A small rotation predictor, trained from scratch.
Model: activation gelu, moe top_k, num experts 8.
Training: cautious_adamw at rate 0.0013, 5900 steps, batches of 64.
Rows from block 3 of a small rotation predictor, named by matrix and row number. Rows with one number within an expert belong to one neuron, the router's apart. Each number is 128 + 32 x the weight over its row's rms, rounded and kept within 0 to 255. All counts start at 0. Numbers have three digits each. After the name is the row's rms in percent of the matrix's.
Before each expert's rows are labels from the 100 images, of 14976, where the router gives the expert most weight on average: "patch colour" is the nearest of a few named colours to the mean colour under the peak. Only what is clearly more common there than usual is listed. The data: crops of objects in photos (Visual Genome). In brackets: how many of the 100, against the usual share in percent.
# router: router (model.blocks.3.mlp.router.weight, 8x320), inputs 214-319
# up: expert up (model.blocks.3.mlp.up, 8x320x320), inputs 214-319
# down: expert down (model.blocks.3.mlp.down, 8x320x320, transposed), outputs 214-319

# expert 4
patch colour: pink (27 vs 9.7)
router.4 098:148102106101101146142114151135203158137151080127154092098163057140116119121105116095092138096106153115139186148137111147073169156100169120113122177085107161176122151073138075166112147089092112150132149143128168145101084156123152127141118159099137079120105153200121146166114137134147137107076099107143133117101189061165
up.2 095:153166155108145119125111201085133150143074128115183142136164142171137182118184139154133114155122081202148120126130095136161120110099092121113120162120112145151112161094156139145135185142060111099136106080107134098070140151128125132096138107110144146126145125162129084107158138171142170090097051087102059124126117146101
down.2 119:095126120157134128093140113113132111124184173157092133137119152111131114127107142073092133161124135115118058143108118086180096091147138111144067153105143114075132102112154171046163053141099140136122140086166093173193130142146149129126113093140117156185098108185120115080135110107118078135152178169095129144134184148114
up.3 068:119113163164141120146135052158078150112126124098024139142125101159143123150119153134148123152175120107067063125145137180139149063172137170112099126078204096124161112112098143061114140160112086076127133116110157119142124130089080109128199122140102153133110127105163097100076166095122129160098113081115103149122118148095
down.3 058:114129117127065107154071120131118146124146052167107163056100180177207176085075105157197161039077161086142187183136135189104126115050123066147167181072145179108159134126085116190162165115158153139199105131133095122082069107128172063089125113143159092106114103089115162093138113143119173173070060147119132117143073108112
up.4 067:094141109153093183124146055126095075133162180138123095127071135104081141164104142099063124108145138127108074149133112129150099125139156145158150120185133122144138087096130095046134130191158153161161154172106091132150107117178117151113075161156112089136134141074136102099139118112089061125134154143078133095155102112122
down.4 062:133102134137089145207125190093095165118102043091154118170130095145110124115154129148168126079122165106148142166142110103077170143110128119117131132111071128163148118150087135184111165087202106126145130121103163043137136115138125090131130137133106067131128094071119198134091171109165172112066170104130153107153159097117
up.5 074:125155107127099097101135157066126104127139141133161115148129131098094077122141155130150074140070110144144130151124142136164215158117063158108145202127109110129127110149188170166138103149135148084076150167117099070132106147059109227145051112098119152101125096134158162132161107139153061156125107114107121162164102187120
down.5 061:112086114152131168146134137057159104129109170119149135074171136100155117124120142118100133175136115145169098150153188111202111099067094148075107159127104150078088131112055244138084097167137063134111142123181118148100131125173153157175115143149105154151121117109148142066078131153140157156107103113164164127125088147078
up.6 063:144131119073108109106102152088127120116106117142113130137164104046152133044141158187147149142118142131171131148121122097102094091171157100105204158173122112106107145144133115176164155184080161092101069150150104097078150101072131067126101104143143138152148105086136099155113174117158136139091109096134093121146115115098
down.6 054:092155144095091097168162059171077091120110110128181105140151122100125157142195116117076103102121073088122144108134104174112138107151157114120094127112142127079167159137099124178089089129133137175071171124130174111174133121172183093078176093130127163163100140127204136102138183138114104178070191192121068106188150118156
up.7 076:107161122081175148092159172116144084121121128139167156182126188144132158108088156141150110097128087140172139071124159147133135078084098110106142136160134147120061202141140132154149147192057140135140169137103087096088121114102059078109131108128093170048107098093146112142142122163123076063210094115132093106143098158100
down.7 072:083139125142143122100141129090136130139191207123158138129093209105116118148118144058056148202118118125085105146113160153165141079079153094124086147086140114065098102147115166068112073165114180146114107118142100140151117115141173159127139085086180139150086112174178065106139102115111141167186147101134122157125176137100
up.8 102:093123131184114119112109106130129094115140129092069167136118106119097135134108156101080161047099118109111134145126140113155041166201157132187120096145135125121092103171108142101132040096203125110147134143161161195140075118149130149121120127217123148154170147099161128087138154110110116102115174141110147151122092153137
down.8 092:125108121080151124129140150165127122113115105167185155108157119097123137113137090180215098129117117144188139126130146132087195130087124121142145157147099121186154120159127127206100184108161131129100157121112079088107138088118126120081109123143126139122125131050140196092110097144130164121111108117112131101117062107164
up.9 098:090101106126137132114165114087078133100122139143086137125133142080100173140082108097090136062118139133102116123116161114183089127174157136169164107097133131038133163140119125094156010112195093184130104140232100158159129119139129183123136119157090179156155100116158092136164114127121128159158215144100114177152095088112
down.9 084:130106131112144141123089210077095177156135090121155130120146121076138097160109127223173150131146126103155181134110142125091216161111118116115148077149089163178149116157109141221125161114140148126106099116145099093074137128137098109098132095121109084151098111073137186165148122126148125110100107141096073071127059145166
up.10 075:092089131164176141126103115050109101132132111140158111154107196040156114146127083198094141150138086119140148135123128075166160112081110105149123151122148103092128143150167137148174074132085112084104153116156047108114168099128136121116112090149112203114104083084122126127185134132198107086122141124121145185110111182158
down.10 060:090128146161173091093149133121108121135182123074210160058110181153120126132087137100123062129168142121130096164098160153035152100114085150105168154041096111121111119125080139186178122150127127087140119142106131119127137118092205090063114144117113135193086072067156149108117108079125102135111107137126159110136077170109
up.11 066:122106102161119151101160128170105132150188166113067140110100124187105150143139186085143137086140184096080145199152126140172098137196147128103099152178147125054080157114121129061106150084143180134126148132140131203138119110120126106076147138145068137170086169083091069128097109104107130125160202096120084149140192112117
down.11 064:125044122132149086169071169100078115120072076112153155115164117142113176101117139205156112141174117069186181132171129104056171153095105094087125085137117139133117119171106149172117160124205131109147062146133097096085114140118119145103127105127123091132121109072178138162116153095097151148064118138133167116107055128141
up.12 066:155166165113126097099123163125165092191109099145239118133119200154121202112143106119127104193095124132130106097139125149159075141115075116122141162188093124090084139126139174086143207102108188147103149152115119095107177098123104171128140122090112164128132097168140114183149144130161112123151117119137158100150113140103
down.12 073:119122110149147112102199090113156138112171215169119181132147161140180120116114128089044120164144097137138078133139117093185085115128130123134086108094162085086132129136118122060122077099089129154111126129164104150190147125128159116117095106138108165203050123165125145083167097125127123156149163141102170158170143079084
up.13 073:163151103035186063122134183057077131061104170134208090154153199089165125166091125156140153119128094130146099097075140063175119135092111133155109179122057125146120164081108190116150113178121105113059125138122095141167192112078154116119152123171127109143101089142124086140139149101136125137163101155132058091171106172120
down.13 062:128132072120158116106096182117119133122128203144120152146101126060148165171118119192141159130114126154168195100189199162109114078118138144159161180092179140092093118131180103195193127102129097079169105082113066116138069113078127084075157122065158089125093088168112138157116141113112160146144149139127078120100080180117
up.14 161:154145109109134155149115194128189132125117096126217116144157135140164137098133140134152117128138117139177160138153120125118167151042132082066119158103103150163127159060155139189112172106045141128114128106071133087088117139122157138125118142076115117121063124152127129147147135123134138103093031115126127094122176131123
down.14 170:119162139148129132107122076110152111119145203131104147173100153127140127127130159063068123153126107133110057112123140123179056111146118122139120135159145120050121113073123131051173080145095134130121114108137124159183114119145109142121124103106135183142102118187126103065151125130127121133161127136133122140147195146114
up.15 071:122105158149130096160125084177132089110181137170144052086126168114127111147105128094101116228177105099142144127133104157134107148132098116022134166130158116138095152135088139112108151151116172069156142144128103129091117088133169058080144101167209141151093112123090117080146125091053100115189064078132137115134124129116
down.15 059:108182192160135172163136055117175123119122181148121148167112093141143111129119193068094131180094134148055123109138151113154112142092147133111069133140157077126117077158118146103099074095100124206115132131171076148171140117100142146137112068126126170148089112137119184135059140135171094100135154146125095199147165103128
up.16 071:123149083162104114089179072177111154132136141153059163111083128106125105179086098081094146053120134072146137109099139118129166107160135125151166136147154116140139174093150114069136140120169108147123147102153149102105140093071119127139078105159128100123097147151106145166138126116097135149124207127154106145097147091120
down.16 061:125117127174129089130134159103151188116079073125151131119098104126148125144157123215149127110134217132120184134158148143083142120099154154137150124080094136235142115165107162181113178124146073115121115124074132102096167124110126136158147172114125124119092103105121172134135111146099137102078100143167096085100103109108

# expert 2
patch colour: red (27 vs 0.7)
router.2 068:107159121158121119110147106098126085146195107124125131129119118150092140140091155072030183060117179130109135125145098111146144122168198138182112119096141131115105112191150117123193053095188124144136108159174151207162078128166166172089150123156161107116144141150150108099085133096129152175117168175133125151155126060116
up.2 092:121090171105177129132151104120075117164140064149159160117128163071172084126150161158110158084163157094149196112072139160100133145173132074096124138110113190120187135146119152131134143113113194087132189121132127106050103137130106174081102195174107093111168134105137105179094134147109188114130098109111131106120069145206
down.2 083:168165147127122166128127165103168096142173195162111133080120155130090123136183168127100107144019123103085116143107133190102066135150179137072100116080109063155132112102157120130100159163077106154129160166122166162103108115150074166091140118166138123114069142112145114057134136167111169142126132137134137153139141115107
up.3 079:119093121113118160082125124106123141129195115098147137141104119109126151124133181152121141173139131156120137118159129111145155118078163197142088076124130075165178049149189171195093171116126149096227146208103160136072112109129119133186159106180168143144152168143132179142138118131125106109173123066076127100107121148126
down.3 075:143124146132124131109110085078139166081125163105176122152097129061143124114113198143105135123079111133089136089114166162119113078114186181113106178119114092160162090127192158108141149129096086122120160186154178138143119135101125123095095148094099091130167182150114090103115103116147130168177157146137128111160129073129
up.4 086:097072140153161072078139168165144076153121125148143110118124121096188123166161111172185115203136086110168124117089115115137063096115151125119139082166128099144127148154113122149079180106111122130131159085142103139142132129079136115149093129182124081170142115116113128128159120108122137151153118120148106070147108194157
down.4 081:152148090147134129093117165119074112144183158096168209140147120163080174151105139140076096092064093100146110139082157148144175197100105093129099071114124122161140147082136148167105146125110187112116037119065182179134161178121112165124137145057116124098106118129125093093141105145189144140148097162093107098135120203155
up.5 131:129144124141107141099155101100148119146097121127128134138128143146050129117127151045077135000072116105076139107142105150136103133106168133218086153069165124086105129075077129134190070090108162100155129117159175155124070176148181151132111140103119144122084078175151128106112077103179129152108158167103121207126100063094
down.5 165:124109113141101155150164053222135106155143106160039120092123082147128160145121089136085130049156163125100159150106137117082118132202160159134132107155136120193149121151121106108113095138148158079136130106087142174177147108110144118151125148187147111133175142126098152141126141097122129114137130128125181123122147051165
up.6 089:186166074108069131126121138100116099146113134130131059106150100114144098137135103130173089150144131115131115164141165103064149149166164122147128121047145120115099148131104121141122054132129137140161083126166086148084127067167126079160169114124126127052135127110149094134070117120187126127148117099124111090096151075107
down.6 082:186131148115165199109166131158162157126087108159134180112142131084134148130145148072187144072119175092096129110171125094133072192087160118128118186159106160100151118083159105115120117080158133125105187142124076113121053138124111108216148177135128136115120155094118132143152097125132076084094125124171136094142140071130
up.7 083:097144121114108080152088090160110105065113175165081146108120133143137082152115123069166112108128076153100106153173083162092143099112061193111076140162146188147114141153123086081123084160094109152133111102083133186151165091146134191129136112128137150120133119104170150076096167168146140169129115101102113122116127085129
down.7 074:162157117181137191101112153113155139077107082148080094086193161160147110091078155064159132141121133117145117124063096101136152201155150142099150127180125164169097133178056118108174122129073056134127115115112167125124077148189159129086138104119185149135155176095160101095137132104124137138205169087147137171145111163174
up.8 080:113096203120133118149111216107119124177141113155118150165155184079082109110132155098113111090139120122155164150151176111177090101143124127120130183118060073144144125080153156134064128080127112150041110146137138103111226148097131124087121120136118157117134193164169165153106150158103114118097118130108147123181132125081
down.8 075:094090061178098181152178105163130135198150160131145182080112113106157116126171128221140155144098167065140086140136149094119130086176106103135139170176130173135131127136130121098117145158133102144105069125152131096129120179120168123103126148155117141150099091178126112103109115122075160125149107124134153130164138143133
up.9 089:129112105152155078125151152115187089079126138130093195136184121113108126137106151126079147067088125159121121141122145111167152143123149090169156169112168097057083155126129157139102112135113175122104095110134108151150097163109160120089157143167151111156121081114107162147147099091197131126155187171130033198162142125105
down.9 090:131122140171097117109175117220133194171133131118116111085107059124104072175087142122120119141157147134096147120131139156127107148173144156160142168138098101148137169121112136063052170093139092075148147141095181119174061155104129067143160125122145122188151175128137169164163149148128115139112133140099182151173154084107
up.10 085:142141152107157125101128132090118131120113098125136194154157130165137128120166152124088162139066157071109161107146113069090138139155111167089133142151102123116151184177135185093116148125086083118136118112132100124190154128127078098081060108182120151165179130169081088128109117109107103196102090198164126092112115150101
down.10 087:143085127138129135143154147105093155082106172190165136152132149080099119104135097104166120165111104153193106127144100142195128115098062162159164105077167188142150169125140177148106120183132051106165146138175145147141181174103109128096086121101100125093166132099133141104136164145133108142095069142108147130120097171127
up.11 089:150149168138157110083153124125142121138183137100161168086162132131129103143084082136129107123067152108173162165100105150094129065092156128182143141106101109154154126168102093134145120134181106127161094135121146149099113135111068178163135134159092180100132133112213174157134150139113133150108097075095184172127153184101
down.11 083:105136130066135129114122122150107122144127149149154143107157165132106133105136109110098094115114064152136206123132076163038148116142066159117185159146120177139148175127057146098151133111134195122112098104073111102144112153098124188116143083129141096105152152121106140160104113122173119148094098096125163093148126095154
up.12 087:040103153079165041083153154117158125144162121136199131087170107155159141137113084155178151114134135110152088138118139094113173133170118163095113074122097173136119103162169115146097227101145132227148156134120093104145115091116121085176179119120137145177097107118184125175139113124103102048142094081196121116172118106188
down.12 082:188150121169139095145113138096170179118144132149111167115120116135098142080168208105016137130163141129080095139113168123090095122097070115084157145119176121145098158073183122176164134135053152156208126162115099142124123149111101130118132134147081099111109135105122073150142162189172132124169129164117058146118088192137
up.13 086:163137160094126128077161178122100084115117146165086109181091166141150172156113180078105110213124122167092157129123130116096155103105107083102116158187097077139112130104071186119108127170162106167129140111141110139178153121149177093053113089138092169170114079175052170169210122172138069100140116108109206105143121159142
down.13 078:138107081118165123090115130116127109117113103124153143164144174069114173081137115094113088172132152138080150130149164161126133142140084139142098136135077197142152139118151150204107145138152099114098148161184119159025147133110189125097179095126106195104144113145199127072146110181142108149087147166114139119095150185133
up.14 088:106143073148117129150106149162142136123135154088132106102155112194160116141077123132155093159152109138186099137126143056107161091125103188107060144175111173139191135081175056145108173131110155140175125119102142157140112129146069229174133160169109131074095147087113184153109164100104093144083083111139114119138160117146
down.14 083:156138108088084118125135179110120152162137154231124105142154079105140156128158172134138094098144151142173159133148132114124137136130090138096137138107085133069109091109117209078119159114097085184138167105122096126104094125128129063140099093069080056154074106135136095116154163115083161162155193080164099107113179094117
up.15 084:104138117108120058127132101141207154117113143112130154190107153114150115165114134096119123169113143178085154185136204140132084092104131125140137072165098197208113117097134114073116077104090075152145106156110185069158107106138137099142130140077134134154129144141096152099119146115136184113111108188133176068082155111155
down.15 084:117189059148186086145108146161100133126087140094140159127162142125181162126159150124130133143090148179153110163136109167151140126138055116141118144121177137057051170085162154184152131201178187129131055118108104040165152147162125142140181170074137083188165116073147091140150070131121178116172108079152134135119161170119
up.16 092:118082163097151154138147164092134192131092143170123109108119120111183141148105153150132067118070125138172089088152144107171102089084178096088152178176120083155128132090108184117175171063060096132183154083084076140120117106077112117204094114102088112136132093127142124141158194121102149108155110118114139108149143158155
down.16 081:124120190124154115140159181094145173130099188128133188151128193082112135114120120134084143144101123179134175094109131127092151084103171156172132090148147112126086115135163194140166142144165081154143207112196089086074122121140160135140131101115110143094075139156149163115110113127182107121157141142120122158107137190072

# expert 0
patch colour: white (27 vs 5.9)
router.0 104:116152099073101106150071146126112180136070118107170163101117119163096150119183090134184095036153094092128137131145071143086145108081085138132185122128114131116119128170113103140081219128135144128136126136139109083084115135118202153101140142094108110060080157061130136171152135125112177125126140108141104120109076129165
up.2 202:133164116084103081125115156111128168138070128091152191154109158167121177134176102134174081081138096120110124127158066161116127092087074157162170134110144121095082140126112130140096174132101135112121114125127121083104101133124173119106136132078096119068106126123147137162174135154121165092151141100133115110119126168156
down.2 230:119100116153128126129159116136133111113166112166111136124144123109133120119082143123123166000106134133115146133090104111120134147147154106215106120139123138108106139129142119122147094114124132150161136121166134164146124141134214183151118130150146121153130117138128126085095113101140107145122126166096124162138134098138
up.3 066:147103073137169129116167107106115113128187140160128174149137152093136124126082132127116150124161162159149127164064115160159096141175198105083113176112075119148142177187143147191154116155138129134078153139136122173138121157093110165129084147117097114138148142151163171096139137123129113149164105167089141126088094134141
down.3 063:125160149157140160116128170095118156164126156136142123152099123108117105113168126147130179213128054111148117150106139126143113090134090140062165070189132123164153136092091121140082157166110096108063135103143116133111123132154086116148124117114133169141141095105104131143160147076101190133142064107129139101156124180176
up.4 061:146062159191106141088129158133153156166153154169103086143133138141157142112122142150127138166154190114133135160107135108098122112149176108102075109125126106130138130107133202101144071100146190054117152116148149152135171156153063097157104059126139145168186126185119096119037130091168167105129097133170109116141117125173
down.4 076:125184121132126147151089131086117138124157153177145150112110133106102128143162094158128076255137141179139121103146171152118135128087112128098115134147099111127142113116136112147124159130154147123090141089129143137109109122142083162162113123112082143106129115115122144082140154175115123093102099107143153096108122153196
up.5 057:106143110129172175140130060130113162114102085151135082134155104130167149141117149199100136134132190102152079129113086110110152123128069170169141167115119174165047112110152105113097135096094141140139166151156177111141104090143106124144139105189137125170144167175161095085117104080148071193159077113156123073174090106137
down.5 050:119122108073091123155117176143112112112123088159126161146067093122136138102105185137169114211137131109120119221133146115162145088151118133170131121118152104143053070107128110086173116082106137115092161069123127137182095126105109106160127102107099152128137101138122152149074155100071135089152130119116101108118071116076
up.6 060:183091149126094151117193126163186079080138137170169105161135113111160163151072105142087085141135151155113112029102148158137153196156128131178130152151096124145101062155116140114141113094137108167156162129146183082169141103140072140154098149136114127111165165121128157082134175086072172158103093149143136150108115108146
down.6 054:110119141141141125150154121155151200121129144156095098106128158108136123111187122157169092154137137129140134091145124129164151143125120100105130116106118134131065115139156109132106159182135100130150110132091148111123154142164031090067092157152139148087080115105115127204114127133110185100165092156134152130116092208128
up.7 063:079116159140140109167151093147111097106169151190090128100121126140109063119097138111082122132062145085122126132158135099119108159181122136104087127091117127160164149126126161109225094134103168132173141095120132088139184090073175151121121165122121148155165122159162116078100100151123133098131117182092161101169110126153
down.7 069:069137132102141189126135136153091120131103157102128109102173134117111118115172130153143105255171142127144144127141154165169138137126081120047103178151136108121104108128110120119113150130125142110092109090135129118107161102141059068142167117096120126188117147121127173168137172087123138104127108110098149113116131152186
up.8 089:123114124149139138120145153116127063125179117121132083122148108074128094114102134134088120081123163145169165117133142097133169175117181082105086154094072202174104182129129128184098076125130155117138100128148153135086147135122136153105091138106130146190158124138132141133100102148106135131056124156042100172101106086124
down.8 071:176122148162066168180100112181124157155078137106107116161075133161101130148146129120134092192163146113096084109112167104131106114121126179091130145094159102127119099108142144077115205120125111150146105133123157137145132134131063115144146131086099123138122170114123114136182125139155171121145143122115165067139179135142
up.9 070:088142115131152144157132067114123151126188176145104133149126105082179132146164103101141137126148104085146084147127128126171089082135096151122127098168197104097133173127131178063114114163122111061110138131083120102145189169097140175142171138181089139156177121122148100126123128153119106173105122106119119165104157212089
down.9 057:168149155113114125143174109195178198121121093071123199148104150159116112122192150084104116230141124171123158095108155174107168190093180103067108182113075116174095111062145080163096145120078107173130099110121132162139148108139060084168200138084079152109052186135108153137104129127136135112144134120139098109156107130164
up.10 062:053096148075165147111146089130083173123086136169107134154111076196162114135157097120157134091128113161097175087121131168141062138082168092119154108121138158072126125147157121098117154091170126097104114170092154078116143120141178131121121082127137072166102079096123143072116147129152133153169170122149077166153107135085
down.10 051:139101138173161179117146152142106120113144092105112133167119125072066088114156135124151110019109125145086157130094144123129105139143169131163082080140134109127105081111165173128143105091157163184134129101164096185127167105134161127130131128138094152156161050136109152099133149069142108136117131155097120103147155112121
up.11 078:123128131136124150135102085155147094156155131104086104162084070153107124107103106112114126058096127120156095087130170127162132145187114103125091091110119109132126152167117113056164146096128073165174119113157112153152077130111148124139144113192165130133157116159174157144071146143143152131115128147217144125113132090118
down.11 092:114106119126133114140125114098104101174162108133144110096124126123151106116112123137102178000121139134131170124121121115132125139120140143184092111133133113126100141155134115129157104102168148122130142156174127195148108096147181159146119177139113129111133162112141153141069117130146125131124120105144148139146117138114
up.12 334:136181108085102084127077146157143164149072112103132177128126146155125166133193102131182078090161100128109112119155088165104124098102078160154182138123133123123081116125096110134089198130111140103110127133100129062108106120117171118097148135098101128075092138110118127157158147172103164114140143084162113109104125141151
down.12 307:116105115134136106134158119124134101109143114149109145107137125123122128125084141107108176000103139129118132139085086112119125141143139121224121129114135118095093159137119137114155082123130140132178139160178118156130104141129229177108122134154130126132134106130163117093098115106146105156113154168121116188136126110121
up.13 068:122127178157192115099103143184095081144132090120094080187141175151149166110135074095154122177125130148169084097082137058152115111127057118139105111178106105129145192200119125138094084125144073080170133125116151127106170176153046152095093142168081153160127110136108171082133056142103087121090133128121111116120143132102
down.13 077:160116148099125123109111163135130123167126109126178111155097134117112143103135145145173116255133157096145119131132132144123158152096067154040116173143121126100163105121138134148100168115145136134107172113109096114099142149141089090122135129066109120118155165111126115162149125151117133107120076138155127074083127153128
up.14 064:131110177154073091139112129111160121190151129154135160108155166096149156145146160174081154192167119123097124131165151142157115145087123078135085067154196125113190130143152146107175126146129125138143172193119084183182114131128031088152145053130095135154150117145172130158146159136122100161101099086105131147128105209099
down.14 064:112134128144139115111127131112140153111093103120142133121149121153154109093144106139168083242182116161128091130171129097113105123082123123137161172116121095150157128109098139167131125098071135128106124108123123094135164125163086145152128160087132112161121142096158157169129134164118129093107125121158158081120145138134
up.15 075:199128109186173135141167090125199134092122114123120051093131110157099105159078146128099141112105159090164137149145131122113167164130208123112116176111098133171176159099121127207066082123129100152138112186166141193129135094149149115104116145151107090183100184102133217156125149121176135137070117136098095077136152119129
down.15 081:138145115149114127147120130161145146171085141124127126164095125137130074120158150175164138243147154152111122135153158086118102068126105168079149132127179152122161111089155117107100157148101144127114100112066167110118119101110030127149116129087138118138112152172105101178167108117094141123115123147117143079111140166101
up.16 230:139168117084105093125097139141147178148059129099162178137115145187109162145202109126185087075138090113116120132155089140115131089088056147155173146125124109121072134104105111131096203133103142105107124125099120067109113117123174124089130130075091133080086149120121153148182133162118145126149142085137095113122138167157
down.16 243:115099115126147125125169117140136098106155114162118132124148129111130130121090135105112165000100150138105133142080082107124123148145143111231118135127125119114092159146129132106146083126136136145165146146160124159128099136126227194118116118147134140148134133128158129076098112107124102163125142175117129174134143108126

# expert 5
patch colour: red (35 vs 0.7)
router.5 084:124124116122199078091161158072089109092175150126189145160142167105134134122055145113120139057097102155177127111074125113140170130093115095148091130098129113098084151173160169177170043125189159122147118115187076152099118152123169180117104088164121164131154061100180127078117086104153120149151135160131108155154092160083
up.2 106:118125081102164152180115194119049113144138106154149090124105183092142169115090073097134153042130090139158151120097063169182140107147066092144106074118119122154106128156150168117100094134161151087113131192117103144110161118159245164120112088172189141143145117085127130128092141177125096148147130148128133136109055143132
down.2 095:162149167118125128102099114074119172137088142107159098140123188124142149133164134153130117088171062164134051135146120102141141103174091125157116144182188140083118152129120095071126174149060114150161078086145126134122151152135116134158108158096105149139109087154137104154131083118097105160153129123096105089128186194121
up.3 082:170115141179191141158139136063193094135165103171150144138140167092147044099116121158161165112089184130149128149090105131095140126187139088144154107146095088071111130092143142066062065110145129105121134145130098087102189142060159185131141115170090123153124086142135143177119132129132104137123140067083123109099147088127
down.3 075:090186112111174114143153096096139166071116125135124102108190187166111104082165095153101147153155086136159181099116161078112111148103091117123140115129147101137135099091123090084149132137130145136123126153156069110165184107061131113124183098142169138197151094109126074105165119149108173141100120118121119114088177195120
up.4 150:076126131131198091103127158080056101148137151134120179132117206095126151134085122137153120034090116105142074126100140137151139130141113113207142133147118093050074159173100187126128073146171130092144121138187097103131116138139213141128176081192106157143187098128165121103109131131106163138141154143159096147106095144132
down.4 176:161101156131142126130113154088102153125110156135150113172123206144125128150151152150150105066129071161137083130161149117204115117118066132122125090166124099074120118110148142122159166168102118140113117102117100088127156113135180112142141090087088162123130122112136125127164113140145130109185121110117104106141134214073
up.5 129:150108094095189079115122179108029111109141135080136162093110217100128115128079176076147092022129138184169130145108120129170096153109110133200159062130158147080092118168145148190129087132154158103127115133176068126117144153099208147145099096133079142151206104109131114108150164148121095131123164125111127144148099167127
down.5 129:133155172143148186150124142075126145098120175141152133169101181170152110140177131101116129098144112170131076145124143141191104121111078115161114121185112116084114134085153129110098166202086115134109092115068115089118157118134084084139126090114133198133132137131137096122186112149141147089170116151130130120105139212085
up.6 088:098106150160168123119107151123164124160123139164115104106097118173083134114146172143196122178104116123097102150134126118119078099128159141080142135152098183072148123114121136128135158169109156088095194152138140135089195127141083089052118136110156093094092121115115082108109101090089178096116063184140146202122110175113
down.6 079:146117074086105128124216129192195157050152120098129108163150059106115106145129100185062111142126149139166118128131083106120138144129099126089135141112121074163139090157051123110089121078150138112157087170187116132145131095116060110134127123159154113136139176112157166144153129116157121104155148122136133117128110039173
up.7 092:135100072200093114151140121122063141147093096158149156140134156180094117133140120135055190123080123087162106141117169119083140060089154138150138107195126103069072112123153097139117164141122090156081087130161131130122110133138170115124172130141057119131118144102155113149169171147158150098173142172174095148181115191123
down.7 086:121161145142085164089100136121121136139152128108138136132135145140111116158111117114172095107111086145079092105123093136136156129115148168121141114117104077085095141098151138098152139199108124171162116125131144145121101083146193101167166104158123114128152157109132062151147112163145086124163110094134119150142145209092
up.8 123:102120150123183074135164135107065091142144170112156130122159189157136121130103169104119155044114142149135098158112107117159124123123118107226134111100119094087080120157120104095106065138152120139137124124166146128139145132157170154070091069143130131177178100127144082105125127134134161119149158165104090171144116142144
down.8 129:109157155117119126104089163099082144136112210110170132166116205130131129127129163140149101136135093147170074116159168133222120126076063160142095076181135106114111127100115136128133155182138081144097153098119097056127193137144137100130085115079115180105144101135105141141124106122117108099172132125155109066139115228102
up.9 113:109105122104171150128116146113079127179119187155162155108135163076106099109103134137174134051123185134138103172098106170155158135146099128196134108105066111054113158162170169134130062132154204079158103108133092135085076071151244183140081094157118179076153130140122108112151148111115107193163189131147108145149121177118
down.9 120:096128132130136103099127143066102135140097171095141140115089210175131125136141138127120133042161102137168135143147152122173118143105101124159135072131168118073110117063167154133160151171094089131102113113120121080109157101163166109147079097103106184137114130132114117099188105088145125125149119104097107098125138217078
up.10 085:120117128081100136094084200140095147129109156186127156130133161116074171166121160108120112121133106132164155113092093190149158108140089096157108039169106127083109146170072114114108150152108185078115133122088117038111144116117177198163123166188110129142156155135168116121126111122118188114156119208060146054078084111135
down.10 072:159097107157153144147109186108111140093044126149082136139101106111131166160148154090099154120153118148137178130173107148170057134109144182134138081119216110079126178127152040149150143106193076119196105119125119185167159111123113154034103116116165094114101095075091140137105165131095135145163131095130099056141128150156
up.11 098:122134124150130141179180157079114112150082122156158056108147176106175183106144141147104189117085180126137175136130137135128139136148136133207146115133088117105116142155094174145142094131118145086133121140170135112095105172114201064140078108148151139116138090146153168130100107108097105130139143149147107207143125125137
down.11 084:128164144114128178090150110085094170132120119132152114144082183174138165177122143078150143137128106141155074142110112138179101083156082108145114118103113131155117138146142119125159133130122188122166141152112083073130136167105139091106120107120096189088159120129140126114167149114132098126182103115132071109089101180068
up.12 089:118113117125105152145186135228160131098140099160095195185085067141156112155097080116104088136109145136150133126125118154170181160137128091105172154147120148121157049109156167111175102119108114106097120131124124096096182171122122079205101141154115135112138105092154115145108149067105035138095151133157157157157123124151
down.12 083:064132112145123131100102151114139127156094107113085152138100121071131117134105106165129157160161143163153163175103122091097163151149128142166113141110074133118116134173166165135145125140157134137156144096166092104155076147130081074128127180161145130169118124071188138100137087154148130145106120064108115088154160040150
up.13 089:113103105135137169135148081138200171085058131087093116078094133063145103146137119152122101186149128091158087097194121209061095121105114141122144193107129124162148129134102115164120213192121083141189139182159087177102138129163050150135099118147068155083157187141127053158130150130152126114105125118102101140102144121163
down.13 080:108127197119110149099198142109143171135148115106080141148150126106165048135129154125112095106089137120140205103181148083024151177146184132083085065066121114152123134166119095099100103160168117099125218138136115094113146082106153149071132137174120089129133131127132134146148137130170089105073163151153156133150117107131
up.14 144:110139090129165113098130146126062145111114129117139112114151163119164078136079142104125142034134134111151111127138118156173160144120080107209160083116126062118106129160124190150145069125162156112126160145208115139144128136096250155115111107151115104125194086049183127099107132121146094119164190114172145190083073155098
down.14 166:136126160122118156107100114135135141134104153154129156149132160169118130135170126137126116080147088159131085129155134153166093073118087087148102128168129123112116119096149166105147159173076146137100102077110108073129137110144162077096120108121094204141123141132103123147158133122161118114172097127118096145165144217104
up.15 085:134155101147144109136132107114149158155164142145160165158188115191127156101152133099129166152167155124118124157086134114147140147161153167114090157175075128159127126165151174142129179126135170165092148125113121102093153173162108146128128141096174123098080178157148193107110139177110109107125173176178220113139139134140
down.15 077:100144135088162062112160136111138131156108132120138152072087119106098097109100133118107155161106125119147150162122090117094144163096153139119141106118128114189144190169129131131115113103156193107130187133092097195164151136146052130130146107120205154132112126092113128132132101143126136160142156142108133110083092138104
up.16 085:137101117156108151103170081158208116197101128118162123160145158124141110069152143091116154200128125150126118158147178126158081137139157136124160155125180151149140096122142101138120166105142079086095140133034121157175108151126155135112115119105134031160122104101078136098139128153130116119134143044121134107125142154091
down.16 079:142164082122105096094136136145109147052113081133138162105115088077105154114145158090148139132110140116131123136054067083083149157086139140135181101081098180139121127149141166141149129111123106114163123138114136148167114107147113214106175168160103139084109151110072106165075071099162133140135154125092159110108049096132